config.yaml
train_examples: 90422
horizontal_flip: true
positions: "sincos"
warmup_steps: 260
Rows from block 4, named by matrix and row number. Rows with one number belong to one neuron. Each number is 128 + 32 x the weight over its row's rms, rounded and kept within 0 to 255. All counts start at 0. After the name is the row's rms in percent of the matrix's.
# gate: MLP gate (model.blocks.4.mlp.gate.weight, 512x256), inputs 128-255
# fc1: MLP up (model.blocks.4.mlp.fc1.weight, 512x256), inputs 128-255
# fc2: MLP down (model.blocks.4.mlp.fc2.weight, 256x512, transposed), outputs 128-255
gate.344 095 [166  50 119 137 156  88  80 131 112  95 114 181  99 102 112  92 134  93 132  87 122 123 170 123 151 142 103 127 137  95 120  98 187 150 159 138  72 138 113 100 139 110 159 155 123 138 111 123 115 162 184 133 179 154 113 129 167  79 118 126 108 125 143 130 104 108 205 106 147  84  87  99 134 136 119 147 140 119 132  98 144  57 169 142 122  70 118 151 176 142 145 169  76 183 171  98 153 163 121 113  87 136 116 122  77  85 149  94  95  91 177 147 150 134 122 104  97 124 119 101 116 158 117 119 156 153 168 123]
gate.345 093 [ 43 146 134 162 135 128 133  92  72 132  90 158 150  73 210 123 109 177 185  89 130 126 171 105 191 120 145 139 143 188 122 115 150 125 192 156 158  70 195 147 142 169  89 119 173 136 131 121 124 104 147 166 130 113 163 139  87 143 182 133 103  99  97 121  64  91 136 136 146  92 133 103 144 147  90 119 167 129 140 170 173 157 119 128 103  90  85 176 132  55 154 150 119 144 129  67 154 154 100 146 120 112  99 151  81 135  59 111 113 129 121 122 126 182  95  86  90 128  96 125 125 156 164 161 159 163 168 129]
gate.346 104 [188 151  20 110 150 145 127 140 146 151 172 118 148 138 130 161 155  85 174 111 138 140 152 136 131 104 155  83  73 169  99 101 111 127 123 152 101 200  94  62 118 107 109 118 191 196  82 142 150  75 167  77 108 146 126 186  94  97 192 132 159 116  62 161  99 144  89 136 119  88 117 147 119 144 131 131 112  99  80 160  67 119  93 138 149 144 128  91 157 120 187 116 117 112  94  64  97 118 193 123 169 145 101 137 117 151 131  88 134  96 146 164 109 125 126 143 133 131 138 150 126  97  89  78 133 140 134  81]
gate.347 102 [106  89 127 125 105 153 175 123 140 128 144 143 110 101 124 170 157 166 156  68 105 118 122 128 146  30 126 130  90 138 117  95  91  82 150 125 164  85 153 132 174 155 150  72 133 132 169 122 193 111 121 175 120  95 112 116 160 135 194 136 112 104 172 125 188  92  89 120  94 153 177  98 138 143 104 152 166 177 135 176  83 169 157  94 120 108  88 133 148 191 179 143  93  97 120  79 155 111 150  73 108 135 197 156 148 130 109 137 118 138  84 164 139 151 121 134 148 132  82 122 161 104 121 133 142 116 155 117]
gate.348 102 [158 136 116 113 102 142  92 156 183 181  63 127 191 119 151 130 155 121 144 150 106 141 207 122 154 151 133 103 151 155 128 108 134  85 139 127  92 160 108 136  89 117  78 124  95 158  63  64 153 107  63 135 156 119 119 105  87 128 144 146 178 123 103 144  84 157 146  72 131 129  92 117  76 116 127 116 145 105  97 104 128 143 120  78 112 119  82  81  96 143 147 124  84 128 103 181 122 119 116 153  64 152 171 105  87 151 119  93 145 166  79 101 177 128  71 163 121 142 101 122 151 137 169  54 148 132 133  59]
gate.349 105 [139 157 156 100 144 146 202 165 106 146 100  88 128  87 116  50  95  99 175 101 108 140 137 168  87 147 144 130 188 128 143  95 114 112 119 147  89 169 160 169 100 122 105  84 124 162 152  85 169 157 171 135 110 122 102 135 180  89 173 154 121 150 104 106  73 152 143 141 151 154  88 150 152 135  90 154 179  72 144 157 176 212 175 106 121 199 123 114 117 135 138 139 127  63 118 102 149 137 194 139 118 115 128 138 157 117  71 150 112  78 179 152 126 108 135 128 164 127 161 120 147 130 132  90  82 141 165  89]
gate.350 099 [138 117 143  76 102 105  91 183 150 145 151 127 114 159 138 160 164 173 110 116 126 107 109 154 169 108 129 130 170 130 143 140 123 126 111 138  80 160 139 120 116 176 115 127 118 167 153 101 118  88 143 134 155 126  78 184 168  87  82 154  83 144 124  84 196 119 151 180 171 118 101 110 145 104 103 168 135 160 159 197  66 106 210 113 136  82 140 170 144 131 114 127 223  49  91  75 168 133  75 143 116 111 123 136  91  85 103 110 142  52 154 133  90 120  90 134 117 106 184 114  84  97  97 107 135 161 181 112]
gate.351 101 [140  93  93 167  97 159 165 144  87 125 158 160 123 115 129 132 218  78 123  88  95 151 160 181 138  88  78 133 158  99 174 117 124 135 137 110 149  48  91  74  83 173 199 109 104 142 186 114 131 107 142 131 125 164  93 122 131 122 102 133 130 126  84  74 178 115 176 136 100 162 130 153 177 166 141 142 198  93 124  96 119  93  80 145  62 191 147  81 162 155 135 136 173 100 156 101 163 100 150  99 125 130 146 124 136 110 156 164  99 140  74 135  44  54 159 103 138  86 111  95 132 159 105 153  56 123 133 148]
gate.352 104 [121 174 142 156 117 144 137 155  89 116 132 125  80 171 146 108 167  95 187 116 141 100 141 117 126 100 115 169 182 131 110 165  99 112 115 128 137 117 174 110 113 187 156 141 124 153 186 122 100 154  95 177 115 130 130 112 142 181 167  88 112 124 164 148  89  68 125 152 163 147 151 123 108 145 112 120 150 148 126 169  89  61 108 152 107 161 130 140 142 142 153 133 126  97  99 155 155 175 120 138 104 122 154 116 119 117 114 102 150 128 165 174 126 139 160  78 102 125 132 111 104 218 114 154 118 110  77 135]
gate.353 094 [174 136  96 136  95 127  94  79 147  64 150 147 103 122 108 165  58 124 166 131 109 168 105 150 146 109 109 124 152 124 108 116 141 129 108 192 159  91 131 163 114 119 130 113 187 111 145 154 147 140 132 128 114 135  85 126 179 171 127 109 118 141 153  99  22 140 130 107 173  77 144  84 120 128 120 112 137  94 127 130 105 130 131 144 150 120 114  61 160 159 178 156 171 112 159 122 191 138 130 194  87 130  72 159 145 132 187 130 189 143 125 118  70  84 192 106 177 139 122  62  87  81  94 166 184 102 140 134]
gate.354 101 [121 102 106  69  75 219 180  97 109  72 144 104 131  89 186 148 138 104 113  59 155 132 133 159  73 172 134 138 220 163 128 112 117 172  93 108 136 166 138 143 158 102 135  88 115 134 106 172 105 111  97 157 125 149 139 134 192 159 140  91 148 175 138 161 104 171 101 103 121 164 118  60 123 100 133 158 126 123 145  83 159 159  86 122 174  54 128 115 102 176  99 128 149  37 108 172  99  90 153  98 165 154  97 134  92 157 142 104 137  73 186 102 150 147 126 137 132 121 104 109 116  81 165 118 126 117  88  81]
gate.355 101 [146 104 147 140 111 146 160 142 163  74 117  84 163  77 104 138 120 124 117  77 162  96  98  96  88 141 134 133 202 117 101 133  48 127 142 155  71 130 177 242 150 109 123  89 157 122 149 123 161 122 175 109 130  89  66 124 137 121 107 115 116 125  96 124 126 126 204 189 117 102 105 145  42 120 119 195 119 175 134  81 110 127  85 189 148 146  84 138 139 117 176 118 150 149 148 155  84 113 124 128 121 113  82 105 117 138 133 129 150 127  60 103 157 129 130 117  66 128 202 153 151 158  75  72 124 194 127 131]
gate.356 092 [126 147 130 115 117  87  87 113 131 115 106  77 135  99  92  90  89 174 173 181 119 130 125 109  87 109 147 157 115 162  85 159 179  40 146  75 123 116 182 126 189 118 112 148  80  81 149 150  92 168 104 142 124 129 128 116 170 149 145 153 127 166 163 121  91  52 201 145 158  90 113  84 138 174  99  96  94  70 194 141  86 142 179 138 123 118 141 102 139 165 128  68 117 104 107 151 135 136 110 149  67 135 119 100 168 107 166 178 105  66 116 102 155 140 101  79 135  45  79 126 141  97 163 142 149  96 159 127]
gate.357 096 [173 140  76 161 132 169 139 232 156 181 103  94 139 107 203 157 123 187 120 124 149 103  92 136 105 140  91 130 128 124 135 120  93  80 125 105 103  84  86  74 124 155  90  98 132 116 118 113 154  93  99 153 148  97 112 141 116 164 153 153 104 178 192 109 145 138 151 126  98 105 136  96 153 112  92 151 132 123 170 114 137  93 183 135 148  73  97 139  45  80  98 158 105  81 133  83 159 152 121 119  92 130  94 100 129 112  95 149 110 151 115 132  79 149 120 100 184 147 151 100 110 150  91 161  92 123 161 108]
gate.359 103 [ 92 113 177 123 185 137  46 189 116 113  73 144 160  92 118 108 104 155 132 114 186 138  81 151 154 119 163 156 133  95  87 122 133 125 193 133 115 194 114 158 144 150  76 111 134 105 160 134 140 116 132 177 143 124  20 140 152 148  90 125 159 141  91 130  99 113 129 163 138 134 152  98 140 100 120 153 101 129 126  95 191 135 141  82 129 142 119 142 158  91  90 150 115 137  84 143 173  92 114 109 130 135 126  97 103 122 104 136 149 185 121  62 110 150  94 150  62 131 136 165  64  85 161  48 131 130 101 178]
gate.360 102 [ 98 184 106  96 163 106  83 150 148 112  68 110 150  84 115 133 106 141 126  95 130  98  82  92 118 210 150 129 109  91 127 107 109 141  89 139 126 150 169 136 156  91 159 117 204 132 132 123 148 107 171 140  75 112 148 151 118 164 184  38 140 138  93 105 137 110  89 113 153 166 125 145  66 178 170 184 103 133 162 118 174  91 107  88 128 154 104 170 111 151 142  58 108 114  77 100 131  48 224 145  88  98 135  67 114 110 100 150 126 151 123 154 127 153  96  99 103 137  85 121 164 103 176 128 223  84  66 129]
gate.361 099 [102 134 116 134  66 179  65 109 155  56  91 101 136 127 111 116  92  92  80 169 119 165  92  88 168 184 131 125 121 144 125  85 109 114 161 166 139 103 191 116 126 132  94  59 118 136  88 121 147 131 148 192 128 172 164 149 135  97 111 136 203 113 139 134 122 146 154 101 139 119 140 124  97 140 149 123 170  84  76 115 130 108 165 117 143 145 121 130  94 154 164 175 138 164 162 149 149  87 107 137  30 139  65 160 145 111 116  86 152 154 118 106 104 102 120 115  57 168 120 149  89 121 130 145 119 166 118  80]
gate.362 100 [105 170  92 138 109 121 115 139 225 101 154 114 161 118 107 110 120 157  91 143 138 118 122 143 122 114 207 134  84 133 133 155 104 116  47 135 113 116 157  93 145 172 144 131 151 180  99 117 122 145 112 100 150 122  92 104 112 136 133 146 129 123 139 125 198 141  97 117 110 118 114  93 179 122 123  90  89 153 106 106 149 140  97 141 142 120  79 127  86 133 160 104  56 172 112 171 122 110 114 159 130 148 163  84 174  94 141 186 106 129 141  80 123 121  96 124 105  77 177  96  74 129 111 150 107 102 158  34]
fc1.344 088 [140 194 119 135 133 116 134  87 122  73 109  75 111 134 139 159 189  99 100 123 173 135 183 116  83 143  95 147  32 153 132 141  77 137 166 162 148 161 120 111 150 147 138  90 106 101  65 102 119 163  94 129 160 148 135  74 180 105 166 166 107 107 135  87 157 138 186  90 164 109 140 164 196 120 115 127  96  99 130 201 113  76 135 149 126  29 159 109 109 165 119 171 105 103 130 111 120  79  86 105 133 134  92 134  93 189 130 153 136 128 192 118 154 107 128 148 159 174 137 122 148  87 134 120 114 160 144 155]
fc1.345 092 [100 102  78 136 171 145 130 120 165  79 126 112 111 160 160 163 105 171 160 176  65 142  83  66 133 147 149 123 144 148 173 133 112 111 121 114 155 147 169  87 180 124  96 106 130  88 149  95 160 126 130 116 176 175 100  85 124 119 136  71 126 121  76 137  85  80  49 169 120 150  51 179 147 136 130 189 168 152  85 130 144 139 114 109 162 157  67 153 115 125 153  91 142 117 134 100  44 113 120 142 115 108 128 159 102  99 100  59 173 159 102 102 147 158 149 100 122  94  79 151  92 138 146 112  64  90 174 139]
fc1.346 097 [170 159 128 136 148 126  76 101  94 119 151 121  75 144 140 122 133 102 137 117 136 109 147 179  98 179 141 140 130 126  77 158 102 109  61 121 112 146 137 200 111 140 103 171 136 135  97 193 135 122 185 128 109 131 166 139 170 126 143 118 135 135 130  70  88 120 123 113 151 114 135 144 105 160  97 138 190 130 118 105 108 161 189  77 170 124 129 132  99 112 131 142 125 135 160 113 179 124 112 162 160 135 115  61 185 142 146 150 151 163 123 119 145 142  97  79 167 110  87  98  49 128 109 167 192 128 109 168]
fc1.347 104 [ 95  80 127 117 138 163  70 134 134  89 127 114  73 149 115 188 142 134 208 168 152 174  80 182 146 121 125 115 109  96 141 104 115 142 127 147 124  82 126 178 100  85 110  98  90 154 191  89  97  98 181 144 116 147 110 140  38 132 126 159 209 162 170 145 118 112  99 143 117 143 142  74 111 151 159 153 112 157 144 157 119 143  59 118 185 192 136 103 196 151 142  40 163  65 146  98 118  78 133 172 161 106 103 169 141  83 103 147 139 153 145 154  76 171 132  92  96 185 112 155 102 175  86 114 147 113 117 118]
fc1.348 107 [123  94 127  64 118  85 127 105 136 126 101 135  57 161 142 113 138  88 159  97 143 111 161 130 194 100 125 166  82 100  92  97 145 120  85 114 115 170 137 167  99 112 166 117 138  65  32 118 139 166  84 112 108 152 121 139 164 130 166 176 103 123  60 128 149 172 105 178 124 158 142 118 178 142 136 114 104 114 149  76  77 116 163  89 144  68 123 141 135 128 183  90 146 106 124 129 158  98 113 128 114  99 182 117 120 151 120 149 152 163 114 154 126  83  73  84  87 148 164  89 133 147 119 179 127 134  92  94]
fc1.349 101 [109  87 140 114 174 152 128  86 128 150  80 115 116 135 100 105 128  99 105 104 126  74 116 116  77 171 142 104 105 130 106 177 144 175  80 142 115 143  96 160 191 137 121 106 164 135 150 126 104 120 124 155 141  76 119 117 152 190 157 135 124 109 129  67  76 149  96 101 100 123 167 124 120  78 166  99 129  88 136  94 106  58  93 165 126 128 191 154 174 144  85 132 154 111  90 164 150  87 111 159 174  97  79 164 144 149 155 139 153 136 160 145 142 150 104 172 163 119 111  61 147 180 186 132  82  75  82 127]
fc1.350 098 [133 148 126 126 175 147 177  87  60 147  99 119 105 154 162  85 122 139 135  86 157 109  97 127 119 128 136 140 125 100  68 176 132  48 136  99 147  93  65 126 145  58  87 131 115 140 110 150 150 146 154 116 127 141 138  87 122 137 164  73 163 119 143 146 149 127 172 163 186  99 131 100 102 158 108 103 136 143  96  70 136 167 139 204  49 105 115 163 151 101 134 115  84 155 131 179  73 138 150  94 143 154  96 111 132 116 134 121 110 208  92  66 129 108 146 118 107 182  96 109 141 142 164 140 188  96 109  96]
fc1.351 107 [146 103  85 126  90  98  93  99  69 135  85 123 158 166  64 125 110 105  83 100 113 120 154  83  73  93  68  56  92 126  89 119 100 162 167 103 110  89 202 120 150 143 140 187 114 174 129 129 139 166 104 190 144 123 111 200  29 120 148 128  67 112 132 117 167 150 128 100 100  95 105 119 115 158  97 122 108  89 194 102  97  96 146 150 147 137 122 121 149  84 141 114  98 127 164 140  89 128 150 128 152 120  64 130 107 124 149 151  81  79 151 155 149 155 137 112 134  82 143 160 114  89 139  94 154 149  93 172]
fc1.352 097 [116 127 166 129 101 151 161 110 116 104 151  48  61  97 197 100 156 161  64 173  85 184 120 146 166 142  87 106 150 129 181 132 176 118 153 154 139 118 103 120  78 146  76 129 145  96 114  90 134 140  96 146  96 121  64 133 138 156 122  73 174 163 142  57 125  98 101 146 189 123  94  88 142  70 152 109 123 163 144  70 165 169 142 163 106 163 139 151 102 120 135  58 167 100 107  97  93 129 113 149 129 175 132  80 131 112 131  49  67  97 151 152 158 162 127 161 150 120 126 154 133  96 120 166 131 112 149  65]
fc1.353 104 [115 139 128 122 125 142 190 136 113 106 148 128 130 144 128 139 140 125 104 120 140  79 112  61 116 149 109 160 104 101 183 194 121 102 126 129 142 110 195  89 153 155 101 135 120 128 158 115 106 102 138  89 130 115  99  99  45  70 117 120  71 196 126 111 130 140 146  99 143 136  85 139 144 131  78 120 148 185 140 171  96  56  59 146 104  38  88 173  66 131 111 126  95 105  93 148  78 122 122  69  79 182 107  89 134 178 110 179 160 119 109 120 182 128  81 109 142 101 129 148 113 146  77 125 164 101 166 139]
fc1.354 097 [149 167 127 177 120 161 192 103 146 120 182  93 135 125 145 132 150 179 138 124 134 125 126 204 151 139  84 164 178 112 138 188  85 117 163 146 141 109 157 158 148  88 135  89 110 137 178 134 133 151 119 142 128  97  82  70 136 118 191  92 106 111 162 123 182 172  75 173  99 145  88 132 140 102 129 118 138 108 138 149  86 135 152  91 149 116 121  92  96 102 157  73 157 181  80 142 143 137  83 149 117 171 133 198 147 159  84 142 122  86 140 145 171 100 153  76  78 142 129 142 170 170 143 116 166  99 148 141]
fc1.355 094 [ 73 119 122 190 123 136 132 140 119 113 123 126 108 117 138  95 128 168  96 171  99 184 136 129 142 106 141 183  77 120 114 150 188 145 148  97 156 134 164  88 141 140 162 154 115 126 165 149 104 128  86 107 151 157 103 173 135 121 151 157 110 152 118 112 113 109 111 128 114 113 138 158 148 103  89 106 178 189 134 165 139 106 131  48 114 127 152 145 180 116  87  68  89 161 135 112 176 107 108  95 100  72 167 155  73  38  85 137 165  88 115 200  63 183 130 119 182 124 114 112 127 124 165 173 126  98 214  93]
fc1.356 091 [ 90 156 145 108 153 145 110 148 108 148 130 135  68 146 121 111  88 130 119 124 140 105 159  77 119 141 138 105  23  98 140 102  80 153  76 130 202 122 134 124  88 116 153 111 125 146 141  89 134 126 105 175 106 175 120 130  71  67 128  91 146 101 114 147 143 163 192 135 106  91 147 137 119 121 121 156 135 112  95 106 100 143  98 164 104 167 123 137 154  81 131 162 101  63  96 142 108 152 152 172 122 118 145 169 120 140 102 153 148 169 110 106 112  79 159  80 101 118 128 135  85 115 156  86 137 156 113 118]
fc1.357 094 [ 88  69 131 158 123 115 115 161 122  95 120 122 117 160 134 154 181 167  87 138 102 124 161 144 179 130 174 142 143  75 125 116 134 152 104  96 124 123  59 110 165 140 175  89 121 132 114 131 156 126  93  53  77 184 134  91 125 106 112 124 166 184  67 114 127 125 107 142 118 145 110 125 165 114  74 164 104 130 145 121 135 106 140 117 130 114 175 128 180  98 137 122 106 205 153 111 131 115 150 123  84 106 156 149 119 125 176 122 182 120  96 181 147 139 116  91 159 155 143  65 152 144 135 193 108  94 108 120]
fc1.359 099 [162 123 143 156 135 148 195 108 150 176  98  93 129 153 115 126 100 120  60 108 139  93 141 114  96 189 124 133 123  62  35 155 114  99 100 148  96 117 110 101 151 185 140 136 115  75 200 144 142 117  94 156 117 160 127 135 139 105  98 147 113 160 230  83  80  89  96 191  66 125 131 131 140 177 116 119 150 151 159  66 143  78 126 114 133 126 153 151 139 157 172 107  90 105  94 102 127 172  86 122  83  99 120  90  71 115 171 120 103 159 106 125 108 123 196 149 112 174 151 208 125  90 155 134  82 148 100 168]
fc1.360 102 [127 131 192 165 158 132 141 119 107 177 190 177 112 159 150  98  98 193 152 156 131 111 130 111 123 150 140  89  91 121  66 108  72 109 108 164  98 146 116 134 114 108 116 155 155 128 120  92 100 123  76 114 159 170 151 158 110 112 161 148 154 109 212 121 187 177 111 147 155 153  49  94 116 143 140 115 132 142  54  97  87 121 142  89 126 157 114 123  55 115 157 126 113 140 155 111 120 161 113 144 153  97 110 123 166  99 157  73 145 141 168 122 198 118  79 168 112 134  93  87 123 155 163 122 151 100 173  80]
fc1.361 100 [149 130  81 126 143 168 178 133 162 132  92 132 112 119 117  98 141  58 180 140 108 116 148 105 113 117  75 159  99 182  69  74  99 177 138  99 131 116  61 122 143 140 115 122 175  83 117 118 135 162 100 138 188 137 106 127  83 104 148 108 172 109 162 173 137  74 112 108 129 186 180  68 120 153  99  95 146 169 120 127  92  96 161 127  89 165 105 160 106 186 131  97 144 162 132  73 150 113 121 115 131 128 137 105 165 121 188 136  89 123 107 113 183 196 127 124 177  94  86 118 115 162  76 131 142 107  85 141]
fc1.362 100 [150 173 140  81 181  99  88 108 142 172  39 161 129 120 139  90 129 165  87 118 190 126 104  80 141 195  91 163 162 122 117 152 127 126  72  94 133 122 111 160  83 147 106 131 102 127 117 159 103  74 132 172 156  91  95 190  88 113  75 147 102 182 101  97 120 166 117 170 103 155 152 117 138 118  77 210 130  90  91 124 117  99 141 123 135 110  98 115 140 113 130 160 111 133 117 112 178 147 116  99 140 118 140 203 161 118 100 162  92 135 134 145 130  85 135 159 157 136 142  76 129 156 109 159  92 132 130 144]
fc2.344 090 [147 121 128 120 114 119 112 109 154 161 137  92 152 149 164 115  90 154 182 163 120 160 113 125 188 176 130 103 174 139  39 122 127 167 130 181 163 111 128 108 124 138 112 134 188  91 121 114 124  94 140 191 145 167 117 150  93 110 102 101 158 131 117 126 110  72 149  51 136 164 182  82  94 143  81 153 153 124 161  89 196  93 150 147  90 159 128  80 128 119 136 164 122 126 170  96 120  67 159 151 116  95  70 137 126 106 134 153 135 161  74  83 137 140 139 144 213 135 160 118 166 165 155 117 124 128 167 146]
fc2.345 107 [134 136 142 133 160  81 113 140 151 164  87 186  91 110 172 122 141 130 117 163 170 179 126  97 116 152 148 160  97  93 143 134 125 118 166 137 138 118 162 127  93 133 170 124 124 173 172 145  96  75  72 137 130  78 106 115 140  59 166 123 131 173 164 128  95 127 123  75 106 110 135 114 162 180 170 110 101 129 110 171  87  48 121 117 134  75  79 148 148 132 131 177 135 138 100  84 129 106 146 163  75  77 140 201 137 158 161 111  83  94 160  92  62 138  30 108 139 138 190 114 106 155 163 125  91 156 118 103]
fc2.346 105 [ 84 114 142 139 107 149 106 136 152 134 180 200 175 111  85 158 159 120 155 141 171 138 129 142 134 114 194 146 116 153 135 154 149 111  18 164 156  99 121 127 141 131 144  91 122 131  68 158 127 103 138  68  85 147  93 100  53 131 133 154 143 110  89 121 153 116 181 194 115 110 144  98 133 140 136 122 103 104 112 112 161 127 172  82 123 144 102 140 148 177 132 151  92 141  81 120 106 159 165 196 115 135 135 177 121 129 117 111 154 183 111 143 148  51 118 151  35 162 159 129 128 124 117 102 108 131 125 136]
fc2.347 102 [ 96  95 176 130 113 144  84 134 138 213 146 164 110 158 128 102 108 137 132 167 144 112 159 159 173 144 127  76 140 151 113 183  74 121 149 139 113  78 136 120 101 122 104 156 123 144  57  17  81 164  94 168 179 182 160 140 127 114  95  55 121  84 119 122  44 112 107 106  49 133  86 102 197 153 103 151 135 126 147  81 126 150 138 164 135 151 106 111 153 152  78  97  97 150  98 135 121 104 151 138  98 140 141 151 120 107  71 162 113  56 110  78 146 176 118  88 147 131 122 105  94 124 118 163  91 156  98 134]
fc2.348 083 [114 145 123 171  99 123 106  83 123 105  61  95  90 139 140  81 123  96 161 187 165 135 132 208 142 132 153 136  92 161 126 127  59 121 109 133 161  72  83 113 126 158 198  86 180 145 168 189 118 100 170 128 154 150 118 131 103 113  63  92 125 161 106 193 111 137 124 176 130 112 152 138 104 145 107 109 116 144 124 112 114 115 132 123 140  64  87  92 130 146  98 169 117 108 126  95  94 195  78 144 143 140 114 126 100 117  73 137 167 136  98 143 132 126  84 103 131 166 161 100  87 102 130 130 128 124 118 128]
fc2.349 101 [147 126 136 117 134 178  87 100 103 194 113 191 175 158 111 128 134 172 137  69 106 146 147  91 129 123 104 139 175  95 153  79 159  92 136 138 135 116 118 153  96 133 100 104 165 116 142 170 114 115  67 145  87  93 146 127 127 112  80 145 105 100 185  89 132 145 115 111 185  82 156  93 106 144 140  69 113  93 141 134 130 175 130 165 144  96 138 103 147 109 119 146 140 115 126  52 181 131 129  82 106 141 126 145 176 184  95 166  78  96 176 110 146 159 159  78 124  94  91 156 133 107  75 128 185  98 119 162]
fc2.350 101 [204 159 139  88  73 126 168 158 139 136 109 151 163 191 101 130 134 132 184 184 118 159 167 172  97  65  73 122 117 159 105 105 121 155 132  94 144 115 118  59 148  66 109 128 159 128 153  99 157 132  71 142 159 112 146 133  91  58 146 172 200 136 193 134 104 100 115 107 152 118 114 129 142  94 165 137 143 117 116 166 110  81  99 107 138  83  78 189 149 153  78  98 131  79 158 103 115 108 105  78  93  54 136 156 151  66  67 158  94  91 140 167 152 101 122 109 127 130 103 176 143 103 134 165  92 138 148  63]
fc2.351 108 [101 127 189 105 128 113 115 124 157 113  52  97  80 119 128 185 130 108 115 145 112 144 133 222 204 147 213 140 133 171 111 125 132 141 154 173 152 153 145  83 158 166 157 157 161 155 101 223 127 131 156 111 183 119 100 136 137  85 161  98 145 172 115 127 149 119  80 101 158 116 109 124 116 109 165 165 128 162 124 179 151 169 162  91 103 142 147 128  87 100  97  85  71 161 122  87 116 130 142 127 209 203 153 103 122 126 118 125 113 144 152 143 136 121 133  81 182 113 138 141 130 120 143 133 113 116 109  54]
fc2.352 102 [104 104 190 157 110 171 123  95  81 118 121 100 111 128 132  97 108 118 139  53 170  69 133 134 107 161 122 164  81 164 171 104 124 125 104  80 119 135  89  88 148 152 121 124 131  99 112 134 114 156 142 121 155 117 173 176 196 139 102 122 126  79 167 135 100 120 106 139 118 101 119 151  82 162 110 178  47 177 158 139 127 152  98  79 169 133 159 140 111  94 143 145  80 127  80  71 102 139  82 114 116 118  89  99 159 139 142 169 107  94  69 144 155 142 147 127 134 149 132 145  87 123 128  89 155 189 113 163]
fc2.353 108 [121 105  86 161 156 145 157  82 193  46 131 133  86  94  89 164 139 174 117 101  71 135 168  70 172  92 155 101 183  77 138  86 167  94  96 124 113 139  88  96 206 114 172  40 119 142  89 172 161 156 149 179  81 133 131 108 148 163 196 144 135 103 105 117 113 162 120 102  84 110 151 159 108 129 161 138  91  85 152 101 116 142 126  51 128 153 151  93  63 129 130 153 145 132 125 157  96  79 145  86 116  69 142 131  93 131  74 134 135 117 180 212 105 169 150 151 106  99 111 113 108 139 107  77  77 188 107  76]
fc2.354 097 [155 154 110  71 121  67  95 104 192  98 113 148  96 115 145  80 174 113  78 154 192 139 141 116  89 149 138 130 150 123  94 137 104 188 138 123 117 127 113 114 202 159 123 113 166  82  58  93 141  97 146  48 137 159 123  83 154 138 158 107  68 149 153 161 149 160 159  91 152 121 138 133  77  94 134 101  66 123 105 101 133 128 154  98  77 136 109  84 132 147  89 125 144 156 172 144  93 123 113 122 121 126 125 104 125  85 113 120 123 141  61 125  81 183 155 100 154  72 150 102 135 133 177 159 196 174 164 140]
fc2.355 105 [136 111 170 119 126 131  83 152 166 118 117 119 188 123 158 128 136 141 125 126 157 119 118 104 125  88  92  78 115 110 152 179  68 113  79 186 102 146 143 151 120 148 133  52 141 139 127 133 166 110 170 119 144 134 116  88 127 146 161 136 144 136 123 134 179 158 123 105  82 146 180 180 166 116 115 135 112 197 153  95 156 134  66  94 147 155  86 135 140 158 185 161  91 126 144 132 118 167 119  66 125 133 115 105 142 193 107 102  83 149 106 145 141  96 161 107 101  93  92 139  97 120 112  28  87 157  86 143]
fc2.356 102 [154 100 117 163 165 130 136 146 150  63 139  86 101 132 110 154 168  73 196 113 152 138 173 136  85 132 153 166 165 183 108 115 119 111 131 148 130  33 128 102 138 147  91 122  90 117  95 124 131 106 138 137 163 107 142 127 142  96  89 126 170 154 143 103 113  89 138  63 166 126 114 152  98 170 119 158 121 138 137 142 178  98 154 172 133  78 155 113 127  97 155 177 141 140 108 135 156 137 112 112  90 112 167 100 128 125 158 157 144 113 117 103 148 109 167 142 101 118 107 194 140 148 116 127 138 173 122  88]
fc2.357 102 [131 182 150 104 157  86 137 121 169 136 121 135 149  59 100  91 111 109 143 158 120 132 116 160 104 121 161 139 124 116 114 116 108  55 130 108 112 189 131 160 104 142 165 155 100 185 132 128 113 151 144 104 108 167 141  93 110 158 153 172 148 130  81 150 104 184  57  69  92 132 140 159 178  80 150 163 161 169 134 196 103 141 156 101 128 136 129 193  98 102 137 198 137 115 124 185 129 108 164 127  78 110 103 177 125 107 107 161  87 127 148  76 110 144 156 178 156 122 137 117 201 141 102 111 141 134 156 108]
fc2.359 097 [120 124 116 164 150  73 132 169 142 182 167 218 104 203 130  90 182 108 110 123 155 139 134 103  70 109 120 102  84 179 104 123  95 143 133  83  73 181 135 114 120 134 185  93 156 121 149  60  86 117 130 141  93 120 134 161 126 121 138 105 168  91 159 146 102 160 145 104 148  73 115 135 136 155  71  87 125 152 151 163 117 134 107 114  96 105 119 126  68 104 129 131  79 152  95 184  71  97 142  89  98 183  99  99  82 130 178 162 132 104 122 148 128  94 100 171 160 156 149  86 111 149  81 152 131 144 152 147]
fc2.360 102 [ 77  95 171 171 159 162 119 132 154 175 186 165 144  91  73 141 167  94 156  85 159  94 125 139 157 123  89 162  97  91 168 162  80 150  91 126 159  39 128  82 132 139  79 133 127 157 169 140 130  49 123  72 106 104 150 143  99 168 136 176 173  86 119 142 139 136  52 174 144 102 138 163 166 115 145 152 107 143  91 132 148 101  77 126 121 126 147 144  85 146 123  95  65 136 143 127  72 162 161 224 140 163 110 164 164 127 125 120 144 143 125 132 141 122 132 129  75 177 106 139 121 140 132 103 127  89  90  83]
fc2.361 099 [102 151 139 118 150 110  94 100 145 116 119 145 168 112 142 111 167  47 157  79 143 126 184 145 109 169 172 129  59 132 151 161  85 126 158  94  64 131 108 178 147 109 116 137  97 134 128 157 120 119 132 103 162 153 156 155 192 122 153 135 158 155 167 102 135 163 150 129  95  82 120 186 184 120 139  73 153 105 135  67 122  96  31 154 130  91 115 123 118  63 170 122  97 102 150 122 116 165  56  84 165 104 121  58 146 165 144 141 184  85 110  87 142 182  97 114 156 137 160 116 153 127 176 112 157  96 127  85]
fc2.362 110 [173  91 142 124 165 139 104 113 185 115 143 111 149 102 101 192 151  82 120 129 165 106  87 132 169 157  79 106  92 150  83 180 109 135 158  77 124  93  55 135 121 143 122 112 154 152 106 115  81 115 164 119 126 126 176  98 143 185 143 108 103 106 170 132 122 114 109 142  89 217  91 124 131 137 106 121 143 164  75 144 125 110  58 168 121 181 163 143 149 167  97 110  97 132 131  92  97 151 175 155 167 146 140   2 150 131 147  89 143 110 115 131 217 109  96 136 100 101  97 123 137 117  80 120 182 127 151 138]